From a checkpoint of a small class-conditioned image flow-matching model: 7300 steps.
Rows from block 9 of a small class-conditioned image flow-matching model, named by matrix and row number. Rows with one number belong to one neuron. Each number is 128 + 24 x the weight over its row's rms, rounded and kept within 0 to 255. All counts start at 0. After the name is the row's rms in percent of the matrix's.
Before each neuron's rows are labels from the 100 images, of 14848 (inputs lightly noised), where the neuron reaches its highest value: "patch colour" is the nearest of a few named colours to the mean colour under the peak. Only what is clearly more common there than usual is listed. The data: crops of objects in photos (Visual Genome). In brackets: how many of the 100.
# fc1: MLP up (model.blocks.9.mlp.fc1.weight, 960x320), inputs 0-106
# fc2: MLP down (model.blocks.9.mlp.fc2.weight, 320x960, transposed), outputs 0-106

patch colour: pink (27)
fc1.170 084 [120 126 169  94  99  96 158 137 133 150 116 141 121 106 119 125 145 140 160 149 129 147 114 103 148  70 134 146 187 121 131 104 131 139  86 113 113 118 158  97 112 121 149 129 123 115 141 128 110 128 148 147  86 147 105 155  92 121 113 133 133 140 113 111 156 139  75 143 109 150 125 112 116 153 130 147  74 120 105 136 101 181 108 111 112 121 118 192 109 104 130 128 154  80 153 121 133 142 122 147  81 120 152 117  95  99 188]
fc2.170 086 [155 110 159 182 137 141 141 157 130 186 150 122 127 104 133 150 142 107  97 118 153 125 120 110 124 121 112 142 142 126 111 161 113 163 160 181 151 152 150 115 137  97 102 124 137 162 132 122  90 136 113 127  91 138 175  95 119  82 132 181 144 136 143 143 130 142 181 117 131 110 173 130 122 102 116  89  89 145 111 112 146 179 116 117 100 148 105 119 130  96 104 133 152 134 121 122 144 152 148 143 140 107 147 145 195 151 133]

patch colour: pink (26)
fc1.642 084 [103  70  93  90 102 127  96 142 120 109 164 134 145 124 154 116 118 129 125 153 154 104 117 152 125 163 125 167 126 188 152 105  91  71 119 149 112 111 144 131  97 100 147 135 131 120 122  92 139 125 155  81 107 131 109 127  90 110 115 124 135 144  95 132 117 132 109 112 135 119 108 149 132  85 155 112 114  94  74 165 123 159 123 120 127 101 177 104 119 141  69 195  99 148 180  69 172 105 143 117  96 126  81 157 134  97 112]
fc2.642 093 [107 144 171 126  92 148  93 146 144 110 132 120 149 141  84 156 108 132  96 159  89 146 106 118 115 110  78 149 122 163  47 138 149 145 126 134 147 118 116 109 130 144 143 104 163 130 110 109 149 144 113 144 123 124 103 116 127 123 135 114 108 155 145 113 141  85 104 160 107 139 117 122 146 133 136 126 104  93 119 138 108 112 158  99 116 137 123 125 120 102  93 109 136 175 122 130 138 115 165 117 108 116  88 176 106 101 130]

patch colour: pink (36)
fc1.500 072 [124 148 117 134 119 147 164 131 122  74 108 132 184  92 111 136 139 106 126 135  92 122 112 135 161  99 171 116 145 126 137 162 105 123 138 108 122 107 146  98 124 117 125 101  74 105 152  90  94 125 161 114 107 157 158 131 139 126 124 118 113 170 132  97 149 128 135 109 118 101 153 156 144  99 165 184  94  94 129 124 114 100 115  82 115 114  77 208 146 144 141 149  99 129 142  98 128 177 108 144 129 100 136 100 119  99 128]
fc2.500 080 [170 118 164 106 131  95 158 138 142 173 112 111 120 133 125 112  94 106 116  81 111 132 129 138 143 140 130 124 154  92 118 132 123 182 142 144 101 138 121  64 107 146 134 148 113 142 116  98  97 142 144 131 130 146 114  74 114 148 127 161 123 175 158 152 125 113 132 106 120 121 126  97 125 132 118 101 124 160  99 129 123 135 106 156 123  97 147 159  93 154 108 108 175 146 148 162 112 175 109 133 124 149 108 137 153 147 109]

patch colour: grey (63)
fc1.548 104 [157 152 102 102 110 133 131 109 146 158 131 143 130 131 106 167 136 127 105 109 100 121 149 122 133 167 175 139  71  97 118 120 139 114 133 151 114 131 193 135 117 117 121 141 122 150 125 175 112 151 113 124 125 108 150 113 116 149 148 128 144 159 143 124 165 116 150 129 144 152  85 124  83 130 164 112  85 130 108 170  91  65 129  70  93 122 124 139 151 129 134 142 117 173 170  91 151 119 127 130 136 124 152 110 124  93 113]
fc2.548 104 [ 95  93 107 113 140 145 135 123 120  93 111 131 185 129 107 182 121  93 165 101 113 163 142 137 131 145 110 114 143  74 125 113 119 121 131 123 110 131  76 119 141  88 131 128 105 138 122 131 174 147 103 108 104  73 118 155 126 164 110 100 115 139 127 173 135 133 106 117 129  93 101 134 141 108  75 126  90 163 186 119 136 129 120 108 125 144 121 127 111 126 124  92 145 121 171 131 139  87 178 113 141 131 150 133 117 123  72]

patch colour: grey (66); pink (27)
fc1.721 102 [157 111 124 154 148 142 128 143  88 168  75 136 136 134 145 171 153  86  87 169 177  93  97 111 152 135 121 121 118 131 105 113  92 127 110  95 118 121 152 127 118 149 135  99 131 130 133 134 126 131  85 138  93 117 138 157 124 145 103 157  87 141 124 109 178 134  87 147 107 129 175 143  98 133 181 155 104  95 137 122 100 158 107 153 120 131 133 133 128 153 140 143  89 173 104 124  74 129 127 108 151 139 136 178 114 136 114]
fc2.721 119 [120 112 112 120  88 154 124 126  98 125  82 121  73 128 104 135 143 108 166 162 132 142 132 134 138 125 129 141 135 145 154 119 166 127 131 152 132 178 161 139 101 151 127 128 135 133 129 127 114 128  75 155 145 113 137 162 115  98 125 113 183 128 130 125  76 128 113 115 192 171 154 102 108 132 114 138 125 137 104 141 162 107 125 133 130 129 151 144 136 156 165 149 111 164 133 143  94  84 117  94 133 133 105 179 125 149 113]

patch colour: pink (38)
fc1.760 118 [149 121 157 123 156 130 132 128 102 134 150 161 151 121 179  99 128 125 119 144  97 100 105 107 134 168 116 132  88  98 129 148 128 165  87 106 161  94 111 107 123 160 143 130 117 166 102 143 126 104  86 155 108 139 118 120  95  87 136 146 102 152 135  89 127 120 119 195 110 136 120 132 115 137 176 141 107 123 146 142  97 137 172 156 147 157 136 129 121 143 109 129 129 147 136  85 166 165 114 136 159 102 114 134 123 134 121]
fc2.760 110 [ 99 126 112 113 139  96 175 111 102 133 144 131 147 137 132 186 137 127  96 140 142 143  75 143  97 118 111 167  88 126 110 111 114 102 149 155 146 128  84 126 161 121 133 111 138 154 120 131 104 108 109 111 120 110 146 146 135 157 147 137 117 145 111 128 129 133  93  70 106 146 128 105 133 180 139 129 113 109 133 130 171 126 120 147 146 133 136 137 132  74 148  94 167 131 124 129 133 147 138 156  77  68 127 126 141 119 148]

patch colour: grey (62)
fc1.461 075 [125 107  91  98 153 192 117 144 126 131 117 134 136 151 113 148 134 135 124  92 153  90  94 109 150 110 164 137 151 122 133 132 116 121 132 100 143 116 136 135 126 126 168 151 146 104 165 128  90 115 127 109 145 131 131  23 119 150 119 149 134 106 158 106 157 104  99 189 111 106 185 132 127 135 114 119 126 111 182 132 138  74 184  84 146 111 126 144 120 134  83 102 142 130  75 154 105 157 125 144 111 161 129 150  80 140 141]
fc2.461 076 [154 122 131 152 135 119 128 146 140 129 110 126 132 137 170 142 130 116 131 120 161 179 103 127 144 147 152 153 153 120 132 104  77 144 144 163 116 136 144 126 103 154  79 101 140 150  75 123  96 119 104 115 120  83 112 129  94 166 130 151 105 112 107 148  57 117 113 180 146 141 108 105 115 131 151  85 155 155 121 154 110  69 191 122 151 124 121 139 106 131  45 122 128 140  57 127  72 162 163 123 127 105 140 151 117 117 125]

patch colour: white (66)
fc1.736 127 [149 125 150 144 125 117 158 147 106  89 145 129 140 127 151 144 144 136 144 122 155 174  97 128 143 122 140 131 161  62 115 124 185 117 120  96 167  83 130  84 142  85 106 180 128 108 128 121 103 190  85  92  85  81 140 106 119 157 111 124 100 167 101 134 116 137 154 137  95 111 118 106 135 115 170  99 112 189 172 113 131 112 118 101 103 114 122 159 140 134 126 155 179 134 134 149 119 104 128 112 114 134 164 113 147  86  88]
fc2.736 159 [131 108 116 160 180 132 165 104  87 102 126 127 130 135 140 130  95 118  74 178 117 138  72 127  85 100  80 135 144 174 143  76 148 140 133  88 141 182 163 101 129 138  95  85 122 109 126 142 162 146 126  93 100 122 100  91 127 129 131 112 114 158 155 146 161 131 121 134 155 143 119 176 143 128 121 123 107 129 127 149 105 100 125 108 143 108 125 160 102 105 141  89 163 143 142 116 137 118 144 119  77 190 133 143 161 142 120]

patch colour: white (37)
fc1.545 082 [144 113 156 137 133  79 174 143 124 136 134 101 137 106  98 137  96  91 147 122 151 138 137 132  76 122 164 109 127 123 149  96 130 112  80 107 140 134 150 152 134 143 118 128 114  84 137 139 122 171 157 122 115 130 134 145 147 108 122 134 137 113 157 130 125 140  79 153  86 102 120 158 160 157 142  95 129 129 137 159  88 152 146 129  98 102 164 129 138 131 106 113 100 144 142 144 153  99  72  90 148 128 185 111 124  90 101]
fc2.545 098 [123 158  91  98 178 121 132 179 105 122 138 116 135 126  97  79 120  90 151 132 110 118 124 123  57 178  91 143 131  84 138 174 111  89 159 116 168  82 122 149 116 148 113 113 125 172 134 114 159 123 124 157 106 146 116 138 135 143 162 126 161 128 134  98 136 122 132 114 198 157 116 123 119 121 162 189 142  92  83 119 167 118 119 103 114 113 131 145 133 101 116 145 108 128 139 112 153 103 112 129 136 147 156 128 110 146 139]

patch colour: pink (29)
fc1.580 103 [117 134 154 118 142 144 106 139 106 162 105 114 159 135 109 123 176  89 109 110 161 169  99 135 148  67 189 149 168 147 117 153 104 166  99 108 122 166 125 146 138 176 137 161 128 130 110 127 109 109  55 101  97  74  93 110 149 101 131 106 105  79 130 127 132 103 160 154 145 156 139 141 143 142 121 166 127 133 123 162 146 122 152 126 135 138 128  60 135 104  97 188 158 141 123 103 167 134 135 129 171 137 146 165 131 129 132]
fc2.580 126 [143 110 160 112 120 152 141 126 190 100  93 152 122 143 137 142 154 115 126 126 141  98  61 119 116 128 150 117 114 126 130 115 161 152 153 127 128  97 134 163 134 122 147 141 114 119 139 135 147 149  97 163 131 101 147 118 158 122 137 101 124 100 147 147 141 117 107 130 109 117  92  96 144 133  85  89 134 103 152 118 109 133 137 136 120 105 130 114 119  92  79  69 142 154  85 124 169 116 139 126 204 139 135 118 140 149 120]

patch colour: white (28)
fc1.762 084 [142  88 149 168 118 107 165 149 120 146 129 170 142 128 162 123 145  75 181 162 116 130  68 123 137  83  93 135 149 113 121 110 178 135 130  69 115 114 131  90 116 123 140 152 143 123 131 115 115 156 146 148 103 111 168 127 121 149 134 123 117 134 151 145 104 143 142 153 125 122 151 106 141 128 123 157  90 136 137 151 115 166 133 112 102 107 142 174  96 144  97 140  80 140 181 142 146 148 118 115 118 126 130 126 138 131 143]
fc2.762 095 [150 114 108 106 207 107 154 134 118 123 114 143 197 126 140 125 117 124 118 130 117 154  82 133 108 134 135 119 149 175 128 133 153  94 160 148 140 118  91  96 145 130 106 108 137 109 115 126 171 116 172 110 117 154  94 110 164 101 141 124 145 133 155  69 160 131 118 113 108 116 108 132 120 133 176 148  95 143 163 141 143 110 130 129 135 132 124 126 135 129 100 114 108 132 130 140 118 147 150 139  93 174 166 138 124 146 103]

patch colour: pink (36)
fc1.712 106 [137 144 155 111 151 111  58 151 143 122 148 119 129  90 109 131 143 151  85 136 137 160 127 123 209 189 147 157 129  97 111 102  89 152 129 121 138 163 157 125 138 169 111 157 138 101 139 152 115 120 127 150 143 153 153 126  94 113 146 163 150 116 120 123  86 140 154 132 126 145 110 161 188 171 111 103 137 120 134  88 145 136 140 137 143 183 108 134 116  97 119 142  77 184 182  98 126 127 136 143 124 101 100 104 128  91 121]
fc2.712 107 [143 145 140  94 147 133  89  93 122 133 120 121 168  91  97  94 126 164 181 151 149 130 135 104 209 113 165 112 125 125 132 122  96 102  95 106 104 117 117 136 105  93 123 141 139 176 118 120 106 143 113  90 109 119 122 115 168 133 163 118 146 141 120 146 126 144 127 130 115 135 112 142 131 103 135 128 113 149 122 149 113 131 133 146 106 106 153 161  98 102  96  95 112 142 137 143 141 112 113 112 103  97 109  73 132 159 135]

patch colour: pink (31)
fc1.681 099 [120 103 147 119 153 110 148 120 117 159 134 111 116 136 146 147 141 137 110 117 205 138 125 134 144 112 182 140 125 173 113 156 129 189 129  92 115 199 120 123 150 155 150 140 131  95 112 139 106 109 126 135 129  68  92 110 132 128 114 128 112  77 154 135 132 117 151 152 154 134 101 127 131 123 116 144 121 164 123 109 146 134 151 124 154 143 129  53 113  74 120 110 162 126 157 115 143 112 175 109 140  89 121 132 123 163 130]
fc2.681 115 [133 111 188  66  93 144 170  82 142 115 115 141 147 133 145 140 129  78 131 158 145 107  88 121  97 120 117 116  96 160 148 135 158 160 139 149 118  67 133 144 110 115 128 124 117 122 141 160 124 130  78  95 116  90 160 132 167 145 114 144 146  80 111 102 139 108 113 128 118 122 120 126 119 132 127 129 107  83 118 109 102 139 135 117 103  85 132 107 123  99 121 111 158 177  83 111 160 134 158  86 181 160 152 118 133 150 123]

patch colour: white (52)
fc1.677 118 [ 91 110 145  98 177 113 141 129 133 123 153 146 177 131 127 132 125 165 141  96  71 142 120 121 172 190 149  91 139 121 139 117 105 127 186 122 162 113 142 124 123 112 119 161 110  90 150 120 123 126 127  98 116  62 143 116 115 131 130  89 161 160 146 140  92 155 154 121 124 109 125 133 157 112 159 151 143 117 109 134 127 128 125 138 137 141 157 125 130 164 143 131 158 143 126 144 128 110  94 124 124 113 171 120 154 110  73]
fc2.677 129 [118 104  96 131  89 149 107 144  59 137 151 115  98 122 121  97 168 133 162 138 102 145 131 112 159 134 162 100 140  99 121 136 130  99 122 150 108 127 107 100 133 127 119 168 119 179 128 132 140 128  89 103 101 138 116 120 119  91 127 109 141 106 182 125 184 113 110 111 117 123 135 104 114 146 131 178 159 187 111 129 101 107 126 111 108 149 119 132 141 127 134 136 128 127  87 130  98 129 142 125 111 117  79 126 139 103 187]