A small class-conditioned image flow-matching model, trained from scratch.
Training: muon at rate 0.0072, 7300 steps, batches of 256.
Data: 123503 training examples, 15.1 epochs.
Rows from block 8 of a small class-conditioned image flow-matching model, named by matrix and row number. Rows with one number belong to one neuron. Each number is 128 + 32 x the weight over its row's rms, rounded and kept within 0 to 255. All counts start at 0. Numbers have three digits each. After the name is the row's rms in percent of the matrix's.
After each neuron's rows are labels from the 100 images, of 14848 (inputs lightly noised), where the neuron reaches its highest value: "patch colour" is the nearest of a few named colours to the mean colour under the peak; "place" is the part of the image that holds the peak. Only what is clearly more common there than usual is listed. The data: crops of objects in photos (Visual Genome).
# fc1: MLP up (model.blocks.8.mlp.fc1.weight, 960x320), inputs 214-319
# fc2: MLP down (model.blocks.8.mlp.fc2.weight, 320x960, transposed), outputs 214-319

fc1.498 105:102119161103124128092144173170162135115135101150120162141102106133127165180120149135131143125133123132106113094129124023145119095129166127111065126118126092144208120088118129138141091152139061099084182107166102113143134105129149109160110140126157131104152115082069162118051105193121171110116074192102171106117126140180
fc2.498 133:113168127156086167118132107147136119111092163158153126114102148168137136207127122139155108118178146107121145150091090091077148097091180173156108094141069099090199175135129185139135149089150159173068123110122131112188130160106164129184132139133149137102110140117108152195091148094148108197182082138093081120149161075176
patch colour: pink
place: top centre

fc1.583 118:159141134094119143143108137116158082202128111096095139130084141169142143159125117103133167164058098109090116118105127113194188165090131123143102134151187106143138138152208156127168081109148087131132136117098129166130174155120137142166121164164140129081163110099146134031132125174170164133136105183192207158095110176145
fc2.583 116:110189140177106153126123090103124080095148089138126151138123143069153204140138097157156058168131107129149149139102111170105085129125134177146115155104147175118207113125067121067082153113194121090111136085145106097035172132149135194128140143167118099097157078141152156191110126141165150150166141093129096122138124128144
patch colour: pink
place: top left

fc1.41 093:161113147133148189141126153053192121118174158121058089163118122163145141130117181111127141109085126140129114134145138096182118151072153144150109089187147175122155126172131166141130093148135206094099129181108120131190107169105163113165071146137076073122215152131101064139053153131130089109125125158180108100177121150133
fc2.41 092:132141110132107080158090165142114106087095113108069100111129093187132109156130117109140089084118117100120150118111127062089135128124152202160132181081145106125070157153134139154180189138193084153181095076113150133097125058124154139122126164160087082128140159071150118136136103173093132068089127080101106120089191128047
patch colour: pink
place: top right

fc1.431 120:083136150120185090202084183173151111168124151104129167167094125126128119112098056149059122154114136133106118155128138061082116118104117130102104106099122096154154161140056098101120154055198100100098170077111125099134173089094120161058118114177154168110132158073121112108162141172118084135196119131134141160171173120191
fc2.431 101:065102120130161151121170162162147131166144110108099138094066183140093130112129186159072151161222108177116137173115155088131118130172133099149126112147110095120087150097145102165159139062235149130120161152119122158138106144066121131065089131115153177108077100180127124125143097084103134161094109118097136172132142116114
patch colour: grey
place: bottom right

fc1.556 079:125178111119154152098080122087184143163115166127107124093156085133137094095193083134193180115127181172075097132147101087092171187079073079099113143072105139078136125137100134104105145187093184097134153149149131145184197141084152114150116127121110086104123121099167119168113101108145147080115170177163115135146107146125
fc2.556 093:115131114132155134091145100165155130115121113133156136131173102122078138196152155152148100140111074126156159146124109107120128129127140139154112106117221138179134130079137141120147203172120127104095137132131130119131098145140139147142151057117089100136165177203074166154105083097139111062173104134141095127154103157118
patch colour: brown
place: top centre

fc1.148 079:172181125123104128110147126160093140125128161125139145131111121116149158158178135111116146103128111179188136157162148198082090121117155136095114127092126115103142102175126101103075159101122049075113143140174124170170148095174130127239106100097154171144133107144126146136161118127121176103077063095188145074150146128127
fc2.148 095:175156111107101112092113062134181108153167120156185122083086104139155056131105112182082096167140120093127160107110114123107156055042142059177105169089124099104166147185068197151171130116175170137130114130128141096084174159092178092211130130110115096169069146134165131171115137092178107133172145156138152162125112106139
patch colour: pink
place: top left

fc1.420 074:103102186150142053146148139138144159148101097158102134222064152112161099155141132119135073108035083138124131131202110080110139125066053128167122050138106097195126168152129133168134159149115123138117089151196138127109100102120128124094004099094138092169192141096133067102133170103153100140140132159160128071189090129116
fc2.420 066:134145129155116158153113145137085110146116165147113164108062113104138187143103139115132118095154132141102235165138172062169094095126110108107117136144194127130152157205087134085144139136108108085133094148080207101146125097140130123085185136106155112109075135156132133120170158114065094096123165156098140033084063124094
patch colour: pink
place: top left